From a checkpoint of a small self-supervised image encoder.
Training: 12900 steps, batches of 128.
Data: trained on capsule endoscopy frames (Kvasir-Capsule), 39.1 epochs.
Rows from block 3, named by matrix and row number. Rows with one number belong to one neuron. Each number is 128 + 24 x the weight over its row's rms, rounded and kept within 0 to 255. All counts start at 0. Numbers have three digits each. After the name is the row's rms in percent of the matrix's.
# gate: MLP gate (model.blocks.3.mlp.gate.weight, 1152x384), inputs 96-127
# fc1: MLP up (model.blocks.3.mlp.fc1.weight, 1152x384), inputs 96-127
# fc2: MLP down (model.blocks.3.mlp.fc2.weight, 384x1152, transposed), outputs 96-127
gate.446 101:070084111128143165114110131105146131098114122110139114113102166108107091137137121127141100201117
fc1.446 097:120135120160183125100126147146204116121128168101092076152116155123145129152101065096182181134125
fc2.446 094:124165141121112136146104135133096150106132145119118172136121109132137126114116127127152101129146
gate.447 088:108117130159140165139139131096137155116140121094132096116096135138120101076123138141109141169089
fc1.447 087:197112139143129118151109121143163147125138109176134145126120122144147089163110125123147127146143
fc2.447 087:145172119141105153115166154122136150145138127113114122152155095090125172122112108114130122146122
gate.448 089:098097145136129110115077118101159160114140086125110101154123177131159154125104136099139148114143
fc1.448 085:097151153120133115114146171167096114081173098133111128148135143116108137122117109117105128133139
fc2.448 083:126143117140105157074111108166129161113089098185120136124132135137126161106132114124168111125160
gate.449 113:114138118146143144128119150137105134128135111136142157084156113196133154146127138126142113152077
fc1.449 112:136121115116119154131149136099112171139150133092158139095103126146104114159158151094137126150132
fc2.449 107:136142141113132144133126156119185099097130178126087128112100135104152116126153134105122197157072
gate.450 095:120092079147131133117123141163153091118098121128069124119098119070160141101161117151084107122095
fc1.450 098:127117096165152088135147137139150113088102099112073096107102135108131157098155107136095092143123
fc2.450 108:150123131151143182158155087137160102123180151148164167152100129148132114118084106108169145170113
gate.451 117:111160107097143086128120133159158107153117132086155127143145113142099108113131107164125138138100
fc1.451 120:134143161131108113123092152146122105157128130117106077181129141129093109121109140100135115143129
fc2.451 117:117148119155154137102140119084163154126115089102143155121108170179151153132149116126142155138161
gate.452 071:136132144169134102140131193139128136117163120208111127159120088138110143124078132141136146089101
fc1.452 068:155124145149147134122126097150121155109149140130145148119119119175135081129106119107124136158109
fc2.452 064:139122130086148132148142163157116134157140103157136141109128151160111081126139148117165171117156
gate.453 098:110127120134139097152149132120136122078161068102116173103177086112122117080105111158117121147144
fc1.453 097:132139135131126111128110130104099134113126151137097177123101155147156100113104178107117119135139
fc2.453 093:111139137139143167091156096098116130121125102178117111106130153145100119140123111090136141168090
gate.454 083:163121132127115103128112128124148136137066169124101137145110114142161174158152132170142140105129
fc1.454 085:086130140146152163122072113154144105123143188131155133126119116156119144129118114144110128172167
fc2.454 090:116138154068104120122132119138149134105090117153085158110127142084135137126098135135160100133143
gate.455 096:138129169129185132125110101121109138094149155159115127133119133098145168138161143129124140157108
fc1.455 099:116154117124107140138083120163136136121102121123143137102121099130122124106167109142113140111110
fc2.455 102:145118139148152122135126193133132147149159088158124125167167149142131122118147174079124106084121
gate.456 105:170145134081119176129090150160125120151127108139121124120135131162127139176119120122124152094145
fc1.456 100:133107120170140089102169114106138167105128144131089126156120152133124126092111104136157127154127
fc2.456 109:147115084118143127153130154139118145105133177141145107108106121128149120152096170111105132122102
gate.457 114:160113116128089130141121130108112134154106112109082084124156125174137096135092114114154157122119
fc1.457 117:117146126091127135122118140135083104113147145126104162139088139119168112120149165128126149170125
fc2.457 106:115129139136073160171112131139118109112087132129127080129123077137139140149142099114152132103163
gate.458 121:098132124145123081121109120106102132153111154157116109116133102162092132103138108116183130139122
fc1.458 111:103106083137120183135103139113092108102138171125148099097133109109097105131109129127102151145081
fc2.458 115:185149141161161101165110105101122118101140133097121108124079156171132136129103170070120131144128
gate.459 073:116118147173158097114134111114116135096158095138133170083120115134096085147083160149130168134149
fc1.459 073:128167110130147119119120080147121123138106110094148142072101103147144099078150123124152166107173
fc2.459 072:117130136162116124105167159133079098130149129119135139123117127122086127131151121163158166188144
gate.460 092:129095148094117138101083121112120152120123148154123142125114102131157134077145162156116092138090
fc1.460 084:164119119133098176105100161124138109161098113103126139130129127118127117135120131123112134105106
fc2.460 084:136167121150131153132137164114167122091139136114169138142100173136155135137135131121147153141126
gate.461 099:101140121107127151150132121104064089145128151090099110112121160130145124146142129161108121095139
fc1.461 106:122116116107114134141145101104084139118116118134113119138116172138152123137122137161128115110133
fc2.461 103:101137173102173153124104122096146153096164104155139119109141131089104126124126144129115164193093
gate.462 119:130157108133121107118135143156139099119126134140133102100141136126096108158126142124103122145105
fc1.462 112:122165082101146125160165136119122144135170072147142114066117134116161175127117083164133161152125
fc2.462 124:114086143148153151088147123124120121085063176102109135143121167162118120107161159101138094088112
gate.463 101:163161094103115102115109133118099143136131133152130092115170117126102145124141127109103072176176
fc1.463 098:134103124133148139117169115129111105131129168061126136135136137143090139100157128104090152138144
fc2.463 095:106132109110144114127115145155122125156109118094142129113193092136129143119094107124157117087125
gate.464 083:108124119081160113114122139120148155087104139112124146123154115118089131097131104149150107130159
fc1.464 079:135137123157137092132150105125122129107178126142146094127092167112164121132101152113136103124120
fc2.464 076:078111114126144120130097157122153155120098179109206145167154123116150141095090149110107150135188
gate.466 103:113102118149173117107094128114136164146221150114141101132088105099087127128150092120130085117141
fc1.466 110:144182106090098124148121129099114104138102135154111171130124121134167142132119109155124156122166
fc2.466 105:098121136125122138109161197115140131130192117148115180133146113093080149120147109130119095156128
gate.467 108:140126114121143091139121116120124121113109133137139113156135179095111096120137104107119159087119
fc1.467 111:124112113104123109138097079136117118115109129148118112185144147107077087172145097128130110127090
fc2.467 117:112160131128124180101098141116152150107103120129065130137072129112144147133133148120158174112124
gate.468 105:127116129145145117130160134090140106184158074118111171174150144182151139135140142127165153108143
fc1.468 102:127147157128134093127131140073151129168152112123097139137167117127104130166162131103139125145121
fc2.468 110:079143097094096161110105141138087126087131153151118147127102139083112130093110143137114159108166
gate.470 092:160105165141149080124127151143154124140158114136133132151102141101106143143131126124139135129143
fc1.470 087:100140158149140140172116104162114143139146147117172168099166092170116133118129147120139113154153
fc2.470 087:139130123083107134127127099110119131118116150128135168150175166144112118139135093119125149116121
gate.471 081:090092119093132101154150157143103086129141170166170097085101153113184128089140171124132153192120
fc1.471 079:127108151131126135098120153171131091140088145137132132107134143097091160143161127165142137176113
fc2.471 077:127127121116139106177177113146151118116189110179120135141100141143124149190119112109108136087101
gate.472 107:103081097074117179137126101177139121144108164111118124162137128164124124129139154110163130105145
fc1.472 116:097126161094122205125169139132120145136091183143115107147142099132127112150138109167175109126161
fc2.472 117:148158117092117071127136114167164136134062119125115162115133123134161129115140089173105168164128
gate.473 135:145137168099146128159129133093097122184134139117154173106097154078140105097107110119122149145122
fc1.473 146:090134115131108127105130122146171130087113148116125103135126108123143144162112146138160127153097
fc2.473 123:149138096112136110143123146100157146119094123110133128114163120146149109120124136140130149123117
gate.474 104:142045153136171135092164111114170148141156155114113128164154123138147151113102138145126075102134
fc1.474 101:120109125129153174105149075130140126153137114139088101164127133109101102135111108124114112116114
fc2.474 110:121169129086051135147191130111158135158106082120115160108148131148124114107177109155180131147124
gate.475 115:081139128143157168110102092154166114134126136102146116141077142121100120109115109083123144145118
fc1.475 111:113140137117155097127076126129140109107119122107120159150120123147113140109131149152156121151120
fc2.475 121:135118100073108156110153122122135179131149116132090135099117134107125164178129103074141172160149
gate.476 103:118130138126151126125113144136136148161148115167136138094122109110115117177095116111076130137147
fc1.476 108:160100148108108128160110140120062125133090131147119137130128127135189143134145089149127124134135
fc2.476 108:127089151139114110160067084144140114104119191116149146123138110111105120126149085137133120149134
gate.477 108:117132124153108093146087171126098182170123126120169093162122120127121091142122151166103133132147
fc1.477 113:095108146121135149094139117116169104084142125110093137116129136116111137137141110062105149143143
fc2.477 112:101128120143112115144122144153101165114131123115133082114148097160080134134124162156126156142130
gate.479 089:127140082160121106129134125079147143180128138134135147146116102112129109139157107139160106135137
fc1.479 087:143101190169112165148187120151130129143111111101156113121146120136078113142102142160138144146209
fc2.479 091:131167135116105120160130177132117183120105083088150169137131141156137155145139139187112131137115
gate.480 110:106080090140129171135119135121138100145121084161147152133130178131126165176111161198125152118139
fc1.480 098:106153081141114143100154055094124139143151093130122109142133129153136103147105179134172108103141
fc2.480 113:146125178093170122143143131140132126114107161106115135153133139130141139134131124105095088136113
gate.481 076:147153074150167106117122162105128157122148141162115143136117124089139082091132087153115150128129
fc1.481 078:108190106153138114165092123085104180175115103143153152117136123116105090096110102114143144143116
fc2.481 076:173127132150136105142160144178137128083147131105151134114103176198118124123102089146142116112130
gate.482 114:141148107135156069138127148156108131147148128099124090146138189107120119141163131143169126116121
fc1.482 110:148101104092133080130153127145090142103115137114125078117155106124108115143140145167150129124135
fc2.482 120:093153134163131113103111155144114088112120096150122108147138143125127127156112170125123100117132
gate.483 092:134137118113122060141112158122115108149125087130105133179123124158128165134127118154102133146102
fc1.483 097:096151100131128113187183181167139111166100091119145138179152107129088140188104178165133137068077
fc2.483 091:165100120176145175115099135096154131128136121183135134142109142112134149126103135097147140147108
gate.484 119:105147123067102143142121149147080155180110142110131126118090123151203113129147132101147129149091
fc1.484 111:132108144152142155121122153145144145124169144171100147109131113084119168124057128150082158100123
fc2.484 123:093136163131136113147135142112123156128145121152157158100171157142113133132148101124087135127140
gate.485 091:144077138104138126124135120123120120133142128181136179129107142120171117118161177175154154144157
fc1.485 090:123119144119144107139130127148177105112147093114112165130092107103145151118123137118136164144135
fc2.485 085:091136112161174099146156159106112169116107113124136095108137137143167053131133100135117118094161
gate.486 111:145120117129110072170110072137144106139143150153104129121111079076132155057126126082098118161132
fc1.486 106:119154131082098109124136135110103134111104138096117155108125132091152159130125105112079156120139
fc2.486 112:163118119160130135098097135122111137136122116111110103119127169162122140171135126156131116149125
gate.487 082:136094146106139113126142143096104142142130161114122131143114141143129098110148127125129130102131
fc1.487 085:118130173133122152143109128118114111117185121101086133125117155143109171155098136118134122119115
fc2.487 081:125176140168095158117122110160196138109080087149167111123152120111132139101102151107094097105148
gate.488 067:101093161086127141134131127152098118131161142100134128141165177141107210082104126166114119113131
fc1.488 070:125104126135131143114115136160070130130139117120131101110077121101110122156126072176152144154111
fc2.488 059:135130132139149100148118119146119129109159147130126135148071167149106114123124091102112158111188
gate.489 113:136133139137079119084147131145165127161144139150108158131147098132151104174134130144104132138108
fc1.489 105:109165127106153152126103132102107125066128105134130123157103133117150137119104116068147128093136
fc2.489 119:123121120110102108154145152153138125130105172144124118127155096092116096116121164160104154134147
gate.491 110:108126132110151096129048128157127072114143122148142148156160094125110155171124108163149107103149
fc1.491 110:084132081147087123112180165151134177167138172077130099145093172137156117150148156087129159142154
fc2.491 116:148127127104168094145120130118119141133084147091155166133126125115124112149122131127153122096083
gate.492 094:129106152093165140176136138144149116140125135125084163157159109139130143140127144101095179121129
fc1.492 093:094127163138088201119094105101143107153145128121149121088101133139153143139127129159118126121112
fc2.492 097:154141122155120130152138134120067091134147124143105109182150100126099129170138099113174141103165
gate.493 097:127152138104139119131129150186135168079120157156109127118141140145127129161120122161115103158104
fc1.493 096:111125106104129153148070117114146125144134094144097174137111144116087123137114134102154118140191
fc2.493 092:141080102148139127134149124141137138118102128126185119156150141095123149122146185122149128153101
gate.494 076:101140151141148132154127103120117131146085120168122131166100141125183140108140139126142107133088
fc1.494 075:099130137143118117114126130086084102110131159126143148119151113106120156122099096070097129109113
fc2.494 064:127127110143130148171157103106133064121082139130150098158113134102166152145109140149125119107138
gate.495 070:131105115107126142117139108134123098178145101162105112123118122127142112118145138123117136180110
fc1.495 067:138115153112095151155141078137125131069151134111085125169133120138098105124119146118152167135117
fc2.495 064:131157086185107137162141142128142115083120110090166119154124152126115092170185117117080143135147
gate.497 107:122106154081133091115115127145099128125137142117121154136136165155143150143114142141131089136183
fc1.497 111:155116147155104139124113118122109172143154109148164114119117103134102159135141158106163147103138
fc2.497 112:113141110119096122162160119135113104122154135127099097135111124151110150163153123090119124124138
gate.498 099:119119175146127146065090113121140119083159139164103131139126095095133164132114159150103136172149
fc1.498 103:142130202104166136120090172111125099125108089150105123160136106140105086100126158060120146101142
fc2.498 099:130165118174128097108156132122173165145126120139167102118150156119113118124106124108163129156156
gate.499 109:144100166122135143171110111117135097177147122106132086140107109118158124170128128120136119123106
fc1.499 105:125117155107129113153133162133135128120126102120143134092113111109137156088158091115109134116163
fc2.499 102:114171106132125146119109155075087062139131122126152141142122148157153125142145144137131139154116
gate.500 104:090106154155098121110154109142092168163158169116111089151120119150140120129076111124126154144143
fc1.500 117:110134135113113116132141134126128102152127141168105086105164126105139092142085128140131145101122
fc2.500 102:159119104145208155120110141154139124116160126133109116141126129154114111148121139132172128143119
gate.501 089:101145091107091107098122143110121152092127141160114139121125115103131108127157128101132127106138
fc1.501 094:091085167124094145090122153129125139141087111088143120128117163127144152149148132103163132121134
fc2.501 088:156153119092130136133138128178150096166148116163104090129124166137127140116129131098090165091114
gate.502 095:159149115150154124098131137133141115158172150185199135169158132124118120141116100167180141137127
fc1.502 086:153194134136150139145120098147143128110140119097089131105130155125129125100122125140142152125117
fc2.502 092:123134132141134110104135121120142108129070122126181139170148123153124148137126152150130121147140
gate.503 096:133183107145148154170146143115095106127082131118109123115143117123109140101097122126109110155061
fc1.503 097:126122160145090094111131131097102103110131176135133117138123105171139142117131084157093124141141
fc2.503 095:149133154141109110150150130110132176074143144145144144121116126088098111107147108117147136090132
gate.504 093:145151140118133107179139091157105132153138116132118093126149099083111135113124120129105142108141
fc1.504 091:140130094127095105142151117155133121131149145149122089150145121176112130097159094161105166092120
fc2.504 098:143115121109123121132085134139119160124166122090164168145123148128146115107111159126145143139088
gate.505 121:102126115144144147127091135117149133098124120110137171096117135144161142161103125090102121115085
fc1.505 103:132142159119126108142111132081152132109141116147126117135132148162114126147132106159136124127111
fc2.505 117:128156089160130123098105121155133127096090133094110112107159102097099101116142120108123113124085
gate.506 101:100144147126156157078132120091137130108120090140110106126153170165107147138130089103146122128125
fc1.506 097:131116127127172136125125149133108131106168145090106144136109094164141107100134141148168090125101
fc2.506 094:125143095098133132124147091103142156083167134136122149145147165140099134146127141082140132175141
gate.507 089:131117136105118151173128146110156117108124155148135127160117126130128110148088144112102117148144
fc1.507 090:145117123128110112125145129127106131132133150084130120114073126108111167132191140105129153146117
fc2.507 090:109145143115123129128125095145105110151166118070104123090117111137142131083131124102128076144118
gate.508 084:154113093114180158173128146102139107094174123121157125158112107165117112158157109128160134157155
fc1.508 083:126095078112122185105145158130165130146120110087153108165092124148103151120142156165164123134148
fc2.508 082:126128144121124119148147135107101127132152142135142144130139132147185101134156154085117117102125
gate.509 092:154117113149134107118096132160123080158081120119167096109126145148136119156150136121119091139172
fc1.509 092:151148119160155207146137189140088177134133117062115129155136121090129136116143085128117115113132
fc2.509 098:152116140078104091144154136123167094122107134132140127160133139109137150100126139151092160168109
gate.510 124:128089163137086135142106103074129071132110120163166144121141143173112101117155099107157069128159
fc1.510 118:146158112156105108118171152109122149108093101108120080159147143105091132152182125155173161126174
fc2.510 121:148131112146090148160163146109092135081158163185131133146146125124101114114102118106125106133123
gate.511 101:134134104121111092101125126112172110148121151165134102139112118137133114139126151121134126085106
fc1.511 100:132118148098113146134139136097105172126130106134168109109134135142147111146143130165093074117174
fc2.511 097:145098122145097133126115142131143119107113127109100163121167090119105109124133151150133151113152
gate.512 068:114135102145162105118103110110107165084141134115093130143140108126113130123116110130119187143125
fc1.512 069:112168091114142146162143109153167142124110117129139107160124128135134137164113102122160111158126
fc2.512 062:087157122125098118116120138136097136146161092145143151141183137155153126154081107078118142082137
gate.513 121:168106149109126116136122134114099094178084152166110179176135091132144144140165148113099135117161
fc1.513 126:128125139154152133137123131176136165147181142103110165088131156167118161144100096123125117137085
fc2.513 125:101092120139132118109145151118092110134107130145152100149082121144130086103121135108146169140139
gate.514 065:158104112185089154154147113143071127169120145102140103081075100131090117115175162136105097095118
fc1.514 066:132125125121167158099115136122157080154094137136118168162110111132137091136125113143137118096097
fc2.514 061:135168076126143116113111111147161135089105106124133155154127128182133145126105122102105078139102
gate.516 083:127119157128101100094134138154147097091125107119121119095139117131110129165103146128125108123135
fc1.516 082:143154132120141122110126136119085112047120126121096119098143086113117178142118119127117127127078
fc2.516 080:128127156139128141119136152134152137137112149107139125123117092091123126105140166128119120110122
gate.517 104:117114110138142129126111108128171192104147094127170145125087171121140162129148114124105097146107
fc1.517 099:130098117097106119122104111151188163105159109134133154140097154160151165137143078164107104184119
fc2.517 104:137114152131144113149163126176074135162139168126084126098127157074137107097121141115138149142140
gate.518 106:153120141135143165137144096134101112123136142079125089178135122138075115087144076134112114121104
fc1.518 099:130132127093119056133145109161143115097091140150150090113116128158109175121129164129153139126087
fc2.518 097:095116143133159105093082110149094068136150144118102145066141132146100144125111122096134134122125
gate.519 122:143127129097104129141156092082124127170114130133122115145109096107114112140127114153120154155116
fc1.519 116:132166133165113106117141143133151182092089068110150132096120101104204144122111092119141112124125
fc2.519 119:098186124137104114136118110152127125109166139139136153128060103126136088138137146130099106095089
gate.520 118:097144148141111178101131103103101139135135114140162116149151122110100132120133157143164141114147
fc1.520 119:178161118150139179132150110075077141146160097101095125138115120128108132152089138173078111115117
fc2.520 098:123135125130129155131077152153093141098129160151129131128091129114118120103127125101111109099168
gate.521 093:123161105101132107109122111144127128131195136126148160140115107141104118137122147097110162146119
fc1.521 094:133159126132119156175140128154104133077118147105116136116140124125164123113102148181158140105151
fc2.521 098:153147112133098099123141141141148127181126155121157143119148142150143154137125105144129080144126
gate.522 107:154100132145098124138120144126138132141123091137112127151133177163109120126107144108106106173096
fc1.522 104:122102125127119141160114120127165159104141090151153134108132111119134161121142143144126158131124
fc2.522 106:150098133128122171116133123148090081206138150113087128103140128114074092127110075130129101132138
gate.523 075:160133106150178080141088113154161171128124139105138117107171171118170116128095166139125129136123
fc1.523 074:113087131132132153172064119102105133149113148155151114136139099174137112140084116113176138147110
fc2.523 064:124154132099117147158151077154136137086110107167106133142114165126168120142178135116155087182154
gate.524 122:110116144139123101140118149130099176122143114099147087170122112144115167156087078129115127159079
fc1.524 115:145096073115128113145133126118122086138133187143120137080138154137136118116131147148130162123093
fc2.524 115:134129162112098136139178142115139133155138116088133132128115119111120178122121082168148155107139
gate.525 111:088125147125092140141118094090159082119109080108106157132109151161144126085140137120172131118164
fc1.525 109:108155092127122141116120127156164120143134170133129105151143128112106157108141126077122123097125
fc2.525 113:098115138124183167083148131101103078152121138136149098133126098120149123119141147075154124147117
gate.526 088:140149095123145123170131119139162122154123098137135196101110097164162083124128102104099119114141
fc1.526 096:140108158075119138119141120158157112115129152133133075159113103115107114128114106130133118108112
fc2.526 088:117141162134118139161126179153071112135126156113120136100117118209077116095156141077070117138172
gate.527 095:180132154095122126132113167165158092129126183138165109147118130183122122103148119133096128141128
fc1.527 095:135121151116097114113121137161114125126123132111139094145114100157108153148160146154090144140134
fc2.527 100:105113124128137127144091149125125138097118131117174096139128174113150169113072118157128151097090
gate.528 100:076115115128141150127102102123148107141140136169165109113146098073122138130092114131125124093157
fc1.528 103:141119179135134120065146177143090133118128084121111136153095149127108147123121119175108118145109
fc2.528 097:105131095098084141139106086137138132146120138110136084118105141118081176105132106085103104113125
gate.529 112:107108148125133136152121140132088110116164133132103152151135156123160130134094122171149094120121
fc1.529 104:141178080087122124120166137123139106133118138126136120111115142148125120141177140134102145136153
fc2.529 111:138110093107137155125117135095161128151124097094150104130164151147158146115113124103134143137138
gate.530 102:175136103167148136141089122122172113150148120148138133130169106106178142118149101139132112176136
fc1.530 100:111130137131124087141137087146110145114112093146159128145137128126104162110153118136101091147146
fc2.530 096:098108144126104110139100150115124145108135130129109125128139136077147141090092141135157164101156
gate.531 096:078110157145150142155158111136133069114102137119126134133097104150176139118132148106114114116130
fc1.531 099:100109117128134136100143123120107143100117144115153112112059102110189075113144172162137124149179
fc2.531 095:146131141112123118139158116130135135149144142111111105100121149153139150114112103081122148084148
gate.532 095:166099115188109156086104106091142159109117156157078164143123135127158094188190152159163141118162
fc1.532 096:158115174142120171104106096120078139129150119092097134107146150148170158144112142116156148178129
fc2.532 098:111151129091110145116116189129144127048113046132120121076139085184101059116163129141125160089108
gate.533 118:153080177100152105129137132094096109155095125142147126132144124144084060118146152134124152146108
fc1.533 115:120155175121170110141161107163073101068141105160101117102126108148118130111101126138138142167094
fc2.533 121:120124114115113100130143115110131181145173117123107118101118111130117110107120094117114182142124
gate.534 081:139081147135167132142107116107116138131127124104166106156054142130142142144122141108133130116116
fc1.534 089:125091110128125143106148127138162095163095105135106096129130142132119141074147146134148116126128
fc2.534 085:182129125134148110156084155135119118114128138105114125143127144102112150141091134124134156119123
gate.535 089:104149124084168129153165087162140118130100130160106142124108106149153106119144155154098158147175
fc1.535 086:128151100119144171121127151083096125151108150150135179129134161185115112108147154143126146117159
fc2.535 088:144156095129102167136153137149124124161124144102128110131139158102120138155120108133170091156134
gate.536 105:142105122093175102138143093151154127141105167132078173109143106115120143072134147132124124166106
fc1.536 100:179120122122139156137143121171145137173143123102101158123088122103100133120184132135131136121112
fc2.536 100:096103160141105106106088158105129156120138073127152107154151147131114110123100085109165195140082
gate.537 088:108152154114089119103132154149079161141145113147128126117092171146118125121087134125125125085125
fc1.537 097:127154108177137122091112161127108126139106146144109107106101164100121151104130162086090115110100
fc2.537 097:127117133160145139171147102144112092134167103058131153127166186117120141136121111131119098151101
gate.538 104:164131111113143132126121127129166155125134146154135123075155119081111113149112190129144125123116
fc1.538 106:187114154115103107139133164143104158127138119130078142115126134134121126132145164148163110119103
fc2.538 109:146081121135129103091127149105147110135134160157103131149144090141136161136141125131103153181155
gate.539 084:130124135152143148143110134118138151153128105134160114140113089039154129121127132095113138155121
fc1.539 091:142131154125150131144126140107096110151137154113104180129116078096147164154133140098125167098160
fc2.539 086:171115114121117105135129111084093129132111126133132151087102132092117146095141140125145145137172
gate.540 082:138122146158071075137132129119161121120119137097141093114111121141128126105171069110103088124085
fc1.540 083:110154078148138173158120125140138117074122123138121140092118110122064145088151114139132136168135
fc2.540 084:148130115145176112100099106120132158114144128132126149115123131130146139096122141151138109165148
gate.541 096:079141177098089108128133109118127093124152123103141168119156141138166105113142158104130109124180
fc1.541 087:080154125095132119110076095108116113125160104117166141132153139102163122123135173140115148113150
fc2.541 099:182137115131153149137121161109133144113089146140104107168116105125107146128133119153119136104149
gate.542 101:151166145113134127116132132122133129145146136127156163103119110153147144109124083122110124118171
fc1.542 099:098123155151143082144150163131160182149068092151093101135139141119145125141119153108148145082160
fc2.542 093:123164124110135150145136111127111101099135155126126186134131118102135126116123085135134112128107
gate.544 080:149078121110130105143152148164137119124107138112107147132117157137141127136141078178147111104155
fc1.544 077:134118130101104132142074128127165140094113156142116121112153128111167087120161098110104114139144
fc2.544 075:163130128101163156129147097128113139145146172123097070149095104107131145146132140143164115140132
gate.545 118:166200089128069126154088142135155092109101174165106107123126122159107098120141154162142106172122
fc1.545 118:117169107161098151139073152173149104103132155152132134137120141130091187127128160173150111114104
fc2.545 109:122157112086168133092114170131117113111104145168104146119126117118154097105106083088119122166145
gate.546 109:132105102106135094121122160135092157088135126144114141113146128116124162132115143142127136138144
fc1.546 104:161099144107152114170103113146176075171112120153134141144168125132154148130140120114088159118066
fc2.546 118:118127109108100130088079152099134198139140115095125133159112116111129161132097124160115101158148
gate.547 114:116136148118123164157124108125096115154136165113121094162096203139135075140141154142099126114105
fc1.547 108:109121077118150138087115111123086160137112119158133156098140119148090116132117150108102176128098
fc2.547 107:087106115165147154128132150160146134133130135098160121063130151130099123141101179174101130132181
gate.548 087:129159129127080122135166152145094090160115156127121137140155127129138102089148114117160100124122
fc1.548 094:142114116153137131125135152146105130140063140141158096161099113140144132152156116152095112067131
fc2.548 094:130076117123149120103108063141085133151183172125117098141140154094136089105124184138148172155110
gate.549 102:119108126116116149164148095152146102116126108125126118110141124131137159161121078117121131161099
fc1.549 093:128163139120129075127130095143167062125125105146152114147127166134135136147137118143137133156101
fc2.549 097:151127126134165164098064125095133150094153132128099100115138145116151072167121139142143159126126
gate.550 110:144131167131132141118113135075107152144127133115107127115105126148076132109124110108115124145151
fc1.550 114:120107118121119143084114109098139140137170105135146095115101119107183144101138087160134123097096
fc2.550 112:157146078124127122138129135123138114123096143102125144125174123131146115108110092137116171127151
gate.551 102:156105162125129117127157139111122140140125138106137142143127123145120103150115169151129083106114
fc1.551 099:144164179130116154157174068131139118171104138111088120120129125078092145118132114108163118145131
fc2.551 101:135108117114137112121122125132090103127171106116166137162120133143107111098104137169161137136079
gate.553 100:201085132142098136098171133131120073129112102119109129120124149102101145158097099092124119122107
fc1.553 112:154154120166095157076104118145123140143177148121148101166072127111128145094110115096115127121110
fc2.553 110:130159144118162069142130151151142130155100104131104097142133105161093166148110158123146159145169
gate.554 105:097095133145107072088164133135170100115144147124154145149158087112125124132184146125113082147127
fc1.554 105:139119129150121096156154109115120073116123168073129124145140170149114125117152133143075086146130
fc2.554 112:128156134175150166116109136134113080105131120074132121134101116108101148148094157089161123104144
gate.555 107:067116127112133168098140150149167111096143126171101147142155111178069124126150168091111138102112
fc1.555 097:131139138169082115091129101118163144112123112148153122131147176148126097132143178129126145091110
fc2.555 108:108107149108125169171118129120068154141139143093127167094120164131146159143164137091147109159083
gate.556 070:079102092169112147126154126132105131135166109144127152117135168125098150135160081126119176154136
fc1.556 073:064108147134117176137195156145145109096138095123141173079093144135120152121165117122125106153128
fc2.556 067:149125149118135155119134129119158155147143174118124087123132117112199121107086151122148127132131
gate.557 096:085154113152164143187121080127111093118090108143104137111135138113154065122181158142124142132127
fc1.557 103:175146147136039132080138137148119148166109145094126120129111100102078141137108116116114138128105
fc2.557 096:128152143139125112107114183137127140141132134143142091152152156101151138140162137150093092095116
gate.558 115:105136131102124094112098124122125095092127116143094152141134084149150131120135149133146149154139
fc1.558 116:146139094099124200137093145097126101109148143134157154125158150122133096144106124105109119145108
fc2.558 118:096073162139130106152141160130159099135132176148135130148115111110104137127145125170122115164104
gate.559 093:139101146156147113123139124140124106167117128147124099137113113176140130149097099107160123153153
fc1.559 096:090157122115086155151110145132121141132154130119148151086143141102093123136141149169130086088129
fc2.559 092:151133155116118111094128158082137119130133116129130150106134150101122099140139117117170134150080
gate.560 119:126108114125126097137117162086142151129142140154120112099109138155119124132137165130149092120132
fc1.560 108:139084212136124129173131129094162091151134142141130109126162113141144116126142159163108142183160
fc2.560 106:107153152139154140131171109131137158128122103109117139075110103117104137162106119136127141134118
gate.561 107:115054164116142126159139099127120134140126135138136142133090134138153140126102140126129117148115
fc1.561 105:160113144144134120162150146100115096119114111102158151121109123158124158138070128096114050135122
fc2.561 110:131161159166097139117125134133115095149120174142109101128136101104184112137159122127132135162119
gate.562 096:118129129101141142118068071097147118109135119109125096161139172138142119130116107155118107111099
fc1.562 106:133169156155144129048124155125138156112156138102119136159142155131172116140143154111102143058147
fc2.562 109:111135152126152107151136126121129120140119098141114122140096117121160115140136152129082117133123
gate.563 125:121124119137102176120127137087149119137132065090162120169126050095138158113122121140130068154151
fc1.563 128:112119082143111129129094113129163164148133101139101133129133150139117157100113099143095136143133
fc2.563 124:178163155151187157175121133118130118136134162185130132096146128168084076164158101139136128090116
gate.564 087:156141077150152151121112161144159131140201097147118131134108134166145148116100159134107098143105
fc1.564 088:106070117154118166137130120104100152151103115143102103141143117100143106114110100114114159150097
fc2.564 086:128167117113153149137138144153126085095134092099114121139124139123129140174104143183134135097130
gate.565 093:134110086117124130084074110116145145143097131149111117158159146138165120157132111101170142115174
fc1.565 096:147137140114143114128153124138099158134111109102116086160140147097151154175150134113100118117148
fc2.565 099:165104105104154125080121113116131103121137127142130148119120081132162077110166129085114137109141
gate.566 076:134125146139099096094124129145118130156133156142090122117163141084165133141113102130136121125163
fc1.566 073:120126109159136102124074130125100136087110119114114117134101133142158124135177131131100143109132
fc2.566 070:119131138106134139139120136099103120160098115105108141145153115122117147157115112113101156121087